config = dict(
    noise_aug=0.002,
    time_shift_ms=100,
    n_mels=64,
    arch='vit',
    head_dim=64,
    parallel_block=False,
    expert_mlp_ratio=0.25,
    width=192,
    positions='learned',
    label_smoothing=0.1,
)
Rows from block 5 of a small sound classifier, named by matrix and row number. Rows with one number within an expert belong to one neuron, the router's apart. Each number is 200 + 20 x the weight over its row's rms, rounded and kept within 0 to 999. All counts start at 0.
After each expert's rows are labels from the 100 clips, of 14848, where the router gives the expert most weight on average: "top examples" is what is common among them; "peak in band" is the frequency band that holds the peak. Only what is clearly more common there than usual is listed. The data: read English sentences (LibriTTS-R).
# router: slot weights (model.blocks.5.mlp.router.weight, 16x192, trained with AdamW), inputs 144-191
# up: expert up (model.blocks.5.mlp.up, 16x48x192), inputs 144-191
# down: expert down (model.blocks.5.mlp.down, 16x192x48, transposed), outputs 144-191

# expert 13
router.13,217,223,198,187,215,195,205,214,199,209,179,186,192,193,182,174,210,224,201,174,210,191,212,179,181,208,205,170,180,172,161,195,186,240,173,189,215,185,215,188,199,182,208,183,216,213,210,233
up.0,190,179,223,233,188,211,190,186,188,208,215,167,199,185,201,196,202,169,211,223,233,195,214,188,242,174,182,228,216,220,247,195,212,206,200,225,183,218,221,202,194,210,202,233,160,218,174,203
down.0,163,189,219,176,178,183,197,189,206,203,199,207,200,164,211,233,193,208,205,220,201,190,181,206,185,189,214,223,233,178,179,220,220,203,198,222,224,188,210,201,155,222,203,183,193,187,222,211
up.1,158,187,227,214,176,221,215,207,219,191,211,187,195,213,238,217,197,176,204,215,222,191,195,192,209,200,171,214,204,220,214,202,201,162,234,231,191,211,216,214,201,207,183,213,200,220,193,215
down.1,199,191,213,183,169,184,212,187,205,195,216,181,203,210,222,201,220,183,199,197,230,190,202,245,212,223,216,210,240,198,160,217,233,242,227,230,232,220,206,181,196,171,220,192,204,191,206,197
up.2,168,193,208,196,193,210,189,189,203,180,227,188,198,193,250,195,212,202,216,205,217,233,178,228,212,221,168,215,190,209,189,227,215,188,230,266,152,212,156,208,189,208,212,206,172,190,186,209
down.2,205,207,185,195,168,173,201,188,178,208,206,174,170,197,213,181,198,219,171,227,220,208,201,191,167,177,176,183,219,190,178,177,207,190,197,209,214,188,162,203,192,229,161,236,202,172,192,214
up.3,212,159,226,246,156,213,217,184,172,170,206,213,205,220,198,228,215,210,199,210,219,195,186,198,197,195,226,210,200,219,210,199,204,175,226,243,163,226,207,183,220,216,214,233,200,197,201,204
down.3,196,190,194,204,230,198,184,198,190,200,217,187,197,203,182,179,216,203,203,227,219,217,227,174,217,190,233,197,206,206,204,187,196,208,218,215,144,186,193,218,213,180,172,200,214,196,227,191
up.4,171,203,192,194,181,199,189,219,190,184,217,212,213,206,219,214,206,182,216,210,196,149,200,206,207,212,205,235,208,241,228,207,222,185,188,214,193,213,191,202,198,209,207,195,188,225,187,201
down.4,203,184,233,193,201,190,239,196,200,184,194,162,217,193,216,211,219,203,190,221,194,189,227,202,183,205,223,188,260,196,163,223,202,244,203,199,228,213,172,206,195,196,218,227,211,174,217,207
up.5,211,192,225,208,170,192,185,195,161,184,213,173,220,190,224,218,162,152,219,218,225,178,183,202,234,195,198,231,228,198,215,204,195,200,192,206,222,237,178,215,193,205,155,210,171,160,198,165
down.5,209,224,211,187,204,213,195,214,157,217,211,222,177,193,173,187,219,204,222,202,216,209,193,193,206,195,187,207,227,221,166,213,220,232,144,228,206,212,171,190,194,191,215,168,212,186,198,217
up.6,166,183,235,213,162,224,193,199,177,197,218,204,234,197,237,213,205,150,237,204,194,201,171,224,225,182,169,214,196,235,204,197,208,155,191,234,177,217,190,208,201,194,168,229,196,175,185,193
down.6,218,213,236,210,199,206,190,181,192,222,191,141,251,193,201,237,216,213,232,205,205,226,215,187,190,241,211,172,188,192,213,190,204,218,228,200,202,166,166,183,176,191,178,193,213,154,217,181
top examples: voice: male
peak in band: 1000 to 2000 Hz

# expert 10
router.10,242,170,215,190,203,183,177,245,202,216,229,195,208,231,216,189,174,173,226,200,213,209,197,186,235,194,206,171,213,190,221,177,219,205,222,200,165,184,209,204,192,183,183,157,164,186,167,172
up.0,176,203,205,159,199,174,166,166,204,198,188,237,187,208,182,162,211,233,136,210,215,205,165,232,205,161,205,179,209,219,217,219,194,225,196,174,173,220,165,218,190,198,191,198,220,202,222,169
down.0,166,196,211,245,175,209,227,192,172,209,221,199,208,151,224,222,203,170,238,210,227,207,226,217,195,223,210,198,204,235,177,189,225,221,243,223,182,206,213,197,206,213,180,229,156,210,214,179
up.1,214,217,206,169,205,175,197,177,210,182,247,190,187,189,165,197,184,235,174,188,195,195,229,179,180,230,218,197,172,194,182,179,175,213,178,172,211,196,236,205,191,201,203,202,184,203,237,191
down.1,208,207,202,191,175,192,213,237,246,197,168,204,220,213,166,164,228,222,148,208,203,220,203,185,219,174,185,227,218,212,206,237,161,194,209,191,179,181,175,207,191,173,222,169,190,199,176,205
up.2,199,178,195,172,194,224,179,147,198,163,209,209,253,189,219,197,227,186,198,193,171,179,195,211,192,192,175,192,206,214,218,203,194,158,174,211,209,207,203,193,194,213,214,200,211,195,241,216
down.2,214,201,230,165,206,230,196,197,212,226,194,181,196,198,213,183,191,201,202,207,213,231,212,180,191,231,167,192,196,211,168,234,196,197,161,209,196,230,189,197,206,223,211,231,197,168,210,224
up.3,190,200,199,177,197,211,169,169,191,192,197,211,245,169,184,188,206,196,189,224,187,196,193,183,198,214,197,200,179,187,205,230,146,214,176,222,205,232,178,191,241,229,213,250,194,188,215,203
down.3,212,180,161,208,204,222,234,182,184,229,185,233,195,199,141,223,211,175,165,181,161,179,206,186,210,193,222,209,172,259,184,209,166,181,185,164,215,205,219,182,214,179,199,197,221,194,227,206
up.4,205,179,196,212,206,207,269,178,227,200,155,201,188,207,184,183,196,212,173,235,206,206,178,185,186,203,228,190,225,177,177,188,162,210,169,186,223,193,185,212,169,199,192,193,222,198,203,193
down.4,243,174,226,212,187,174,196,181,202,208,211,214,215,205,206,238,210,200,252,221,162,187,182,152,200,210,205,174,195,194,176,235,217,209,192,231,214,185,264,183,191,215,203,230,197,172,244,221
up.5,187,190,220,210,169,201,220,169,218,171,244,210,205,168,204,205,221,183,203,227,210,181,194,212,187,214,175,217,172,203,190,239,197,177,157,223,201,216,207,185,203,192,181,220,192,183,210,223
down.5,157,196,222,193,211,198,191,228,205,210,201,194,208,195,160,195,203,221,170,194,217,186,203,192,197,221,182,209,209,204,160,201,174,210,213,159,238,209,200,187,179,233,219,222,165,204,201,223
up.6,183,209,213,200,242,199,198,181,212,180,205,201,187,187,190,196,217,202,205,221,193,213,167,214,189,213,192,240,201,206,214,226,205,174,184,216,197,208,222,205,184,262,209,203,217,197,214,238
down.6,209,190,187,209,191,218,189,231,216,185,210,175,191,204,173,201,249,243,211,223,208,171,176,173,217,181,180,200,199,202,155,198,194,154,203,225,199,189,177,203,212,202,195,203,207,188,203,208
top examples: voice: male
peak in band: 4000 to 8000 Hz; 250 to 500 Hz

# expert 6
router.6,221,180,157,218,213,184,228,212,234,242,180,206,171,195,220,190,178,233,225,214,200,198,203,173,179,196,191,207,179,202,169,180,164,201,219,222,215,197,185,208,219,174,190,181,234,196,180,216
up.0,224,202,217,199,197,221,156,200,177,200,196,204,208,206,197,215,192,170,188,207,189,198,186,221,233,193,196,232,186,219,231,202,238,194,208,191,170,180,171,212,186,231,194,219,192,206,201,177
down.0,198,195,216,209,191,210,203,208,194,202,201,183,191,184,232,205,172,182,240,172,215,202,185,214,198,207,184,202,158,171,174,191,203,148,183,178,183,188,205,206,203,168,217,227,186,188,197,210
up.1,170,183,210,226,184,209,167,170,171,183,240,199,242,183,225,200,203,217,211,189,186,185,191,207,218,211,164,226,226,199,209,212,228,172,193,186,179,226,182,188,190,194,197,215,160,181,209,199
down.1,195,215,221,217,221,169,236,195,214,203,187,204,197,186,191,208,178,201,190,223,205,188,196,206,233,178,181,194,165,161,208,187,169,207,194,196,168,167,156,219,202,181,204,236,159,202,212,212
up.2,169,190,207,214,187,212,166,197,203,181,199,177,198,206,175,224,176,200,206,188,208,229,226,229,210,193,234,205,190,214,247,215,219,209,179,190,190,167,187,211,208,223,215,217,199,204,192,203
down.2,197,204,201,228,236,200,204,208,210,193,200,189,210,180,218,207,216,232,185,171,186,233,209,214,198,193,204,196,226,176,179,157,226,185,188,198,206,227,205,207,220,168,201,173,221,176,196,240
up.3,171,245,204,197,218,183,207,227,219,206,218,201,204,193,231,240,152,181,187,187,218,194,169,195,187,183,185,227,206,174,213,202,192,169,185,188,189,186,193,176,217,196,219,194,188,182,162,197
down.3,196,206,214,201,226,164,213,194,179,223,220,193,164,191,217,226,185,232,228,226,214,194,194,202,185,227,210,207,190,205,186,186,198,238,202,226,231,180,229,179,174,226,180,194,245,195,195,192
up.4,193,233,231,229,206,210,209,175,165,189,214,194,205,197,219,215,188,170,177,198,177,186,200,213,197,199,202,189,221,228,221,251,204,205,186,230,183,201,214,232,157,196,179,201,188,202,213,166
down.4,213,191,184,223,220,202,211,186,213,177,231,196,257,186,218,189,172,201,205,196,151,185,181,205,188,207,178,200,200,187,178,197,225,234,186,179,202,174,205,169,220,163,189,188,187,207,175,190
up.5,196,212,200,159,197,178,195,188,172,192,175,172,189,219,224,178,224,214,184,242,236,218,168,197,200,170,186,202,208,172,178,174,188,201,221,200,201,226,195,182,184,225,183,208,197,186,205,204
down.5,221,187,216,212,211,204,185,202,241,218,171,228,189,215,216,204,200,220,188,197,222,191,201,210,183,218,187,223,187,186,199,210,213,214,175,216,228,207,192,206,157,192,163,179,207,180,214,181
up.6,192,199,210,207,181,209,192,216,179,178,212,157,215,213,194,211,205,200,194,191,177,205,176,203,198,202,188,201,192,226,218,213,229,185,200,206,197,196,202,208,197,157,165,175,187,185,227,163
down.6,201,212,172,200,193,196,196,184,175,191,231,234,177,176,173,223,232,174,211,192,192,186,179,196,174,225,195,177,189,204,218,168,197,241,223,203,196,191,156,206,196,215,227,196,184,217,177,166
top examples: voice: female
peak in band: 2000 to 4000 Hz

# expert 1
router.1,213,195,191,234,217,213,173,205,238,206,187,222,210,197,195,209,203,221,214,166,191,188,244,226,175,183,221,221,175,223,214,198,172,208,192,177,184,191,221,208,235,204,219,174,213,237,160,184
up.0,160,203,212,218,165,219,205,215,186,162,183,174,206,198,218,206,185,206,194,210,225,198,162,177,228,198,215,190,208,198,170,164,177,199,198,188,198,189,196,190,198,227,188,208,178,188,204,221
down.0,194,190,226,208,184,166,190,203,200,184,199,197,178,221,221,230,221,221,188,222,230,199,188,191,165,215,139,173,198,204,199,198,229,210,201,222,205,200,237,192,156,195,172,171,243,204,224,169
up.1,222,213,195,188,201,216,184,170,172,179,187,183,204,215,170,187,226,220,217,204,194,203,225,224,200,208,231,189,193,220,209,189,193,224,215,161,183,192,220,228,218,247,220,219,205,213,198,192
down.1,218,154,217,170,206,210,236,216,180,212,164,208,181,187,203,237,181,191,219,196,213,192,218,220,225,225,183,192,177,181,159,238,166,199,181,199,241,219,230,198,210,213,223,212,214,198,215,234
up.2,194,204,225,196,208,206,204,206,214,198,209,175,212,193,200,176,177,187,206,188,229,199,208,231,175,181,202,223,183,185,212,159,182,178,170,222,222,183,192,186,192,233,218,219,165,197,184,225
down.2,233,204,222,229,177,175,197,219,195,228,207,208,147,179,208,217,194,240,225,225,190,234,198,184,166,215,179,185,168,215,187,194,219,217,148,229,214,159,233,190,185,210,195,202,226,178,214,189
up.3,188,160,255,182,179,200,228,187,227,155,200,205,197,177,185,211,212,199,196,221,205,203,186,195,200,200,161,215,225,219,223,212,218,180,198,203,229,215,199,190,180,212,184,205,187,173,206,205
down.3,210,209,235,173,207,189,213,186,163,162,188,206,215,211,219,208,210,206,200,249,212,207,198,213,207,210,209,207,225,204,188,235,178,205,209,204,192,209,184,185,175,205,192,227,196,198,187,163
up.4,169,181,211,192,197,221,193,172,187,201,200,179,173,183,200,206,218,180,183,268,201,186,171,178,235,186,168,199,215,201,213,223,212,186,208,232,180,212,192,195,179,175,171,193,183,151,236,209
down.4,168,218,163,218,237,190,215,219,185,194,193,232,206,163,203,196,200,210,189,202,225,188,213,186,176,162,201,175,199,193,193,214,218,177,217,176,188,238,186,230,200,181,202,234,208,231,179,217
up.5,188,190,237,168,184,160,200,213,177,198,206,225,179,183,231,235,205,184,193,236,212,184,169,195,234,217,183,169,203,184,212,223,234,196,166,208,189,223,183,191,162,184,167,229,196,195,206,243
down.5,172,200,180,183,198,200,220,195,169,205,214,197,210,213,197,212,231,190,226,192,179,195,202,199,177,218,206,169,181,222,224,207,228,206,262,193,214,242,219,198,194,218,176,214,212,218,205,207
up.6,223,188,217,218,211,194,218,223,230,229,194,231,151,213,229,201,175,214,228,182,193,189,175,184,227,213,221,194,209,203,188,226,204,187,225,215,189,236,181,213,197,195,212,197,223,198,198,194
down.6,193,189,244,195,194,203,233,200,170,189,215,184,187,194,236,238,198,211,179,199,209,209,215,187,186,215,212,212,208,182,213,223,195,200,213,220,209,176,217,189,168,207,189,147,195,187,197,204
top examples: voice: female
peak in band: 4000 to 8000 Hz

# expert 12
router.12,175,182,196,203,214,181,205,214,204,212,200,180,201,220,253,242,205,189,225,217,196,212,160,230,197,247,192,206,221,201,204,227,210,193,228,184,217,233,178,199,215,222,182,176,185,204,158,226
up.0,190,205,230,221,181,256,226,182,211,194,212,218,191,185,200,201,196,193,189,182,200,207,208,207,203,235,211,181,175,190,207,184,198,210,187,215,210,161,242,199,176,156,242,201,201,196,208,190
down.0,211,210,189,235,234,206,188,180,200,234,211,197,235,200,204,176,224,164,189,213,180,211,205,238,258,199,236,180,195,201,237,182,202,186,200,214,185,197,177,235,209,181,209,211,235,211,213,207
up.1,174,188,224,197,197,218,169,187,185,214,186,197,151,169,216,207,195,220,232,210,228,209,209,201,224,204,181,203,193,239,233,183,225,170,182,233,203,189,237,201,211,198,216,251,194,203,230,200
down.1,214,234,186,185,165,193,225,176,205,219,183,204,217,178,231,194,218,216,217,192,179,186,213,212,209,200,218,189,227,210,215,159,201,187,213,190,197,170,177,226,225,183,186,169,210,182,219,160
up.2,196,202,211,222,193,193,193,203,185,202,218,194,220,197,207,209,191,202,228,176,216,221,164,210,210,231,209,203,200,204,223,174,187,193,180,225,196,246,197,211,224,162,194,213,206,191,216,189
down.2,190,229,187,184,211,204,213,163,161,183,180,206,170,187,211,203,221,175,210,200,177,210,215,180,196,199,219,182,156,192,223,155,196,201,240,193,215,206,188,215,186,212,237,206,214,187,185,182
up.3,160,185,210,213,177,213,211,190,169,180,165,168,216,189,220,219,192,177,190,235,232,189,210,212,208,202,210,191,200,239,236,216,208,198,210,216,163,193,206,245,187,199,160,203,226,215,209,203
down.3,162,208,182,206,210,189,173,188,224,200,171,245,207,215,190,199,236,196,211,215,218,192,246,195,216,201,207,211,209,187,179,177,221,183,239,180,197,203,191,178,185,170,194,233,233,180,197,209
up.4,230,194,224,219,153,242,186,184,206,177,212,201,199,179,195,247,189,164,239,217,188,187,222,195,183,207,203,190,197,226,172,190,188,191,193,211,222,206,209,201,193,178,195,219,191,186,205,243
down.4,199,250,207,176,196,192,223,223,164,223,200,181,210,201,188,200,177,199,182,189,195,206,184,210,179,190,212,209,237,203,206,190,225,227,208,176,200,171,207,213,183,224,222,209,204,171,194,217
up.5,183,199,240,190,194,207,193,192,225,216,221,185,196,186,204,225,200,201,245,227,174,199,233,163,192,192,190,197,195,172,207,175,180,199,171,223,213,221,237,186,208,178,207,200,189,165,227,215
down.5,192,197,192,212,196,191,181,191,198,224,172,226,192,202,263,209,188,199,211,205,177,198,209,215,211,226,219,171,220,202,231,183,236,162,245,237,205,204,186,199,234,209,210,179,208,222,216,198
up.6,249,231,173,224,208,187,194,215,239,172,245,225,168,187,177,238,166,196,230,206,201,216,233,186,198,214,232,207,158,225,173,196,207,199,172,194,225,195,217,168,214,208,211,225,205,172,230,230
down.6,235,176,210,191,179,185,207,202,195,189,190,194,192,186,216,218,228,210,218,220,195,194,210,182,184,212,179,204,209,194,203,216,216,222,216,226,188,205,227,190,177,189,166,186,212,150,203,212
top examples: voice: male
peak in band: 4000 to 8000 Hz

# expert 2
router.2,201,158,194,203,194,204,210,229,197,208,189,204,195,197,215,178,186,185,198,207,198,212,188,235,203,200,192,174,218,195,193,206,203,221,218,214,190,189,185,198,181,189,208,180,164,220,176,166
up.0,202,183,220,194,222,187,164,190,222,193,222,189,174,183,159,215,226,207,210,206,189,240,252,185,194,213,213,227,215,216,200,197,229,192,179,208,199,202,169,187,200,196,171,209,215,200,214,188
down.0,194,199,203,189,193,191,203,213,221,209,233,207,257,218,184,188,218,207,225,219,198,204,164,257,213,207,225,197,164,190,227,197,198,222,197,229,196,204,222,194,191,208,189,207,214,160,202,192
up.1,202,207,227,182,181,172,224,210,158,171,206,187,192,177,191,205,208,188,209,241,196,201,199,192,209,186,199,188,219,177,210,217,204,186,215,178,216,246,220,177,155,187,188,180,218,207,227,178
down.1,194,213,206,217,197,221,194,195,145,169,228,207,203,197,186,205,212,219,160,183,222,221,192,197,199,190,210,223,182,186,235,181,190,190,228,202,189,228,213,205,188,204,177,221,209,163,200,229
up.2,190,170,212,212,198,181,191,218,200,210,158,217,198,197,223,195,172,171,197,207,204,265,186,220,221,223,196,162,204,213,185,217,204,199,225,205,182,185,180,210,206,179,215,196,184,251,208,179
down.2,190,212,233,197,187,166,213,225,202,216,178,148,178,207,223,217,220,168,203,240,202,188,200,194,208,226,176,205,229,194,185,200,202,211,207,207,192,186,209,182,160,193,163,166,194,177,209,166
up.3,192,196,213,214,186,187,200,156,232,176,215,179,196,191,201,216,210,199,222,227,222,188,207,227,190,227,193,200,199,256,229,199,198,199,178,216,217,226,188,212,220,238,202,235,218,190,209,206
down.3,223,208,167,182,158,202,232,200,158,165,193,192,202,197,199,220,202,231,190,206,198,214,207,194,162,213,196,241,187,162,185,235,225,161,204,204,187,183,205,226,189,222,185,182,231,200,192,194
up.4,202,180,185,181,177,205,160,168,180,158,205,212,235,199,218,208,215,177,203,209,203,173,200,178,214,181,186,175,230,187,215,210,202,209,188,195,191,178,207,201,189,200,184,210,187,208,194,208
down.4,195,218,211,168,183,200,197,211,162,188,231,190,201,186,201,206,196,195,220,211,200,214,177,200,213,216,207,201,208,191,169,222,192,206,210,207,234,201,220,211,230,189,206,244,228,189,168,219
up.5,197,185,219,176,190,221,195,160,203,200,206,152,230,178,198,226,189,233,206,244,184,193,197,190,207,222,243,228,220,210,203,193,179,203,185,201,215,203,194,204,175,224,235,210,186,172,225,226
down.5,194,220,210,203,179,178,231,186,189,233,193,202,180,206,185,164,203,213,225,217,218,202,214,200,198,187,263,188,169,180,183,185,191,194,215,219,208,201,227,197,191,219,254,209,175,199,233,187
up.6,204,170,196,203,195,220,249,224,181,190,207,214,190,192,189,195,194,188,160,202,187,182,159,173,224,178,211,181,224,171,174,210,196,205,223,201,175,223,192,185,178,176,164,186,165,185,199,198
down.6,195,191,167,185,213,234,207,202,178,181,214,215,230,205,187,186,199,191,183,170,209,202,200,188,222,169,214,198,209,217,225,185,178,157,218,183,205,201,189,223,229,214,228,224,195,208,186,219
top examples: voice: male
peak in band: 250 to 500 Hz

# expert 7
router.7,236,201,181,203,221,179,225,216,224,207,221,205,167,215,212,198,198,225,204,187,175,219,181,170,200,184,197,209,181,189,162,200,174,216,216,185,221,217,199,208,221,211,206,181,203,173,217,228
up.0,178,173,216,174,209,179,197,215,190,205,168,163,217,185,217,230,209,175,203,211,219,199,191,239,216,241,180,191,225,202,195,211,176,172,211,194,214,237,201,230,171,198,176,195,208,216,201,168
down.0,208,200,186,188,212,226,189,193,234,216,232,205,207,204,196,195,191,204,203,181,198,258,209,190,187,212,188,231,142,199,177,180,193,223,170,189,230,197,190,190,216,247,225,211,214,210,213,191
up.1,186,200,222,194,169,199,196,212,177,174,202,222,213,211,223,182,203,189,230,206,192,229,218,230,191,225,182,201,224,191,219,197,194,158,246,199,175,235,208,200,156,200,198,242,182,230,168,186
down.1,215,188,191,179,193,200,193,188,210,200,199,180,190,227,201,225,201,221,226,209,195,220,215,230,192,197,191,200,174,181,201,209,210,204,185,201,183,194,236,230,202,200,209,208,182,169,201,225
up.2,172,174,221,198,218,218,208,181,170,187,208,189,218,228,202,202,214,176,214,200,222,202,187,232,201,225,191,212,249,213,205,230,176,182,201,209,172,205,187,177,210,204,194,205,208,256,203,193
down.2,192,220,205,211,240,203,220,221,183,213,223,199,189,189,181,210,232,180,223,211,208,205,241,209,215,222,228,199,208,215,201,208,196,197,163,156,218,210,220,205,194,191,215,206,206,188,167,212
up.3,172,195,211,176,178,181,186,187,207,184,172,163,219,217,193,159,222,194,198,222,194,190,182,205,238,190,177,192,232,200,191,196,184,187,169,234,202,229,192,187,202,197,184,195,172,203,193,197
down.3,172,175,204,221,206,201,193,233,224,174,207,207,171,231,182,193,232,219,222,188,213,190,193,221,197,214,222,184,194,181,229,230,198,161,176,174,204,182,192,202,221,226,222,221,199,238,224,157
up.4,161,196,213,184,192,233,163,194,182,176,193,181,222,205,201,202,210,174,207,208,213,198,185,224,183,211,216,190,215,228,231,198,211,174,205,202,175,199,182,186,222,204,193,217,161,201,179,178
down.4,180,205,194,213,215,176,189,217,219,184,192,171,191,207,161,174,187,191,224,151,236,235,190,226,245,148,214,194,181,213,210,187,191,195,177,185,190,180,192,210,217,225,230,224,216,231,194,203
up.5,166,209,209,228,197,198,170,197,198,153,201,197,241,179,178,177,198,164,186,189,208,169,218,226,183,185,200,244,230,238,225,235,206,163,212,212,189,221,178,183,200,231,201,225,179,213,173,205
down.5,211,178,200,201,213,195,193,204,163,201,207,186,204,194,168,183,194,196,201,215,231,215,197,206,195,231,230,210,197,223,220,203,181,169,180,185,181,180,189,208,207,199,206,211,201,212,218,196
up.6,181,200,195,212,211,200,216,153,221,204,194,163,200,192,167,191,201,197,204,198,216,204,197,215,222,216,193,220,180,222,227,174,197,212,198,204,213,191,197,204,195,236,202,203,207,231,218,187
down.6,174,197,184,239,209,219,208,210,163,196,163,210,186,213,172,194,229,181,194,162,197,209,203,226,188,220,187,203,217,219,201,201,157,182,206,196,199,201,179,246,196,212,222,203,181,224,192,187
top examples: voice: male
peak in band: 2000 to 4000 Hz

# expert 4
router.4,203,174,165,244,195,181,214,217,223,189,200,190,184,204,201,225,202,170,220,199,233,221,202,223,200,238,215,187,184,199,206,234,187,206,215,184,200,225,180,206,207,190,203,178,226,196,188,212
up.0,171,200,232,199,154,216,189,171,174,190,198,224,225,171,201,200,192,212,204,209,195,181,219,189,208,195,190,197,232,226,209,196,196,153,186,236,199,239,209,176,223,211,175,215,180,198,205,228
down.0,161,214,207,212,171,205,200,198,185,231,209,179,197,171,229,175,217,156,199,178,237,200,208,179,171,214,208,174,201,215,195,174,202,191,218,178,186,209,168,224,207,176,221,213,195,202,209,175
up.1,206,187,204,208,218,166,214,215,181,193,183,171,196,185,189,226,164,206,220,219,250,234,212,221,207,212,235,175,179,205,193,174,194,216,200,176,222,242,183,188,183,227,218,201,189,228,193,204
down.1,212,188,198,194,173,198,184,222,164,212,205,199,187,187,189,162,206,226,202,196,189,194,190,205,194,187,183,195,184,180,164,227,180,180,178,168,228,186,209,175,201,168,229,187,196,218,198,233
up.2,203,156,197,177,180,218,188,222,195,188,182,180,183,190,215,181,222,207,174,216,191,217,212,244,210,178,197,204,207,213,217,203,208,213,200,208,181,216,231,210,192,212,233,182,202,194,217,172
down.2,217,195,226,234,189,192,204,177,195,186,209,162,205,180,251,222,182,183,210,223,208,197,207,211,199,216,200,170,197,178,185,188,208,199,225,245,224,224,207,172,201,189,185,175,183,191,258,208
up.3,173,215,210,186,190,203,173,220,205,201,188,189,188,159,191,212,205,184,234,190,217,227,174,234,194,211,197,194,175,223,245,216,213,208,223,205,148,185,238,235,170,169,208,204,206,225,210,156
down.3,205,173,226,190,183,223,194,194,189,183,193,206,228,178,239,202,199,202,146,229,201,205,220,207,194,154,211,211,222,186,180,153,197,192,229,216,192,220,211,193,176,218,167,189,165,198,210,183
up.4,211,187,237,191,177,228,179,181,189,190,177,223,230,195,214,183,205,210,203,218,207,216,196,206,180,216,177,219,212,203,195,224,204,179,194,212,183,175,214,226,205,217,217,207,198,210,210,206
down.4,208,182,197,204,203,232,245,211,189,201,157,185,191,216,193,192,200,209,203,211,182,176,219,173,163,189,167,194,218,188,150,217,215,208,187,198,213,188,210,193,192,185,211,181,198,177,216,208
up.5,196,216,229,198,191,204,182,218,176,185,229,191,204,205,213,192,188,191,192,198,224,170,237,216,272,217,206,186,168,177,216,206,215,144,213,227,171,209,196,190,217,186,182,205,162,198,180,187
down.5,187,215,240,191,191,182,206,206,217,192,191,153,195,204,239,197,220,184,158,196,225,208,175,216,189,200,215,191,240,218,222,210,220,229,252,198,166,207,176,233,162,159,175,192,202,218,206,166
up.6,154,176,242,208,156,211,192,189,176,168,220,199,212,161,233,212,204,183,229,233,210,197,196,159,201,204,149,197,232,190,213,175,204,162,201,220,191,202,221,183,209,196,197,215,168,186,212,207
down.6,212,208,179,210,174,187,196,217,234,211,204,194,216,200,194,191,199,194,209,207,239,210,184,190,214,221,220,191,193,211,221,251,208,203,194,226,184,235,167,199,213,167,201,231,224,195,189,164
top examples: voice: female
peak in band: 2000 to 4000 Hz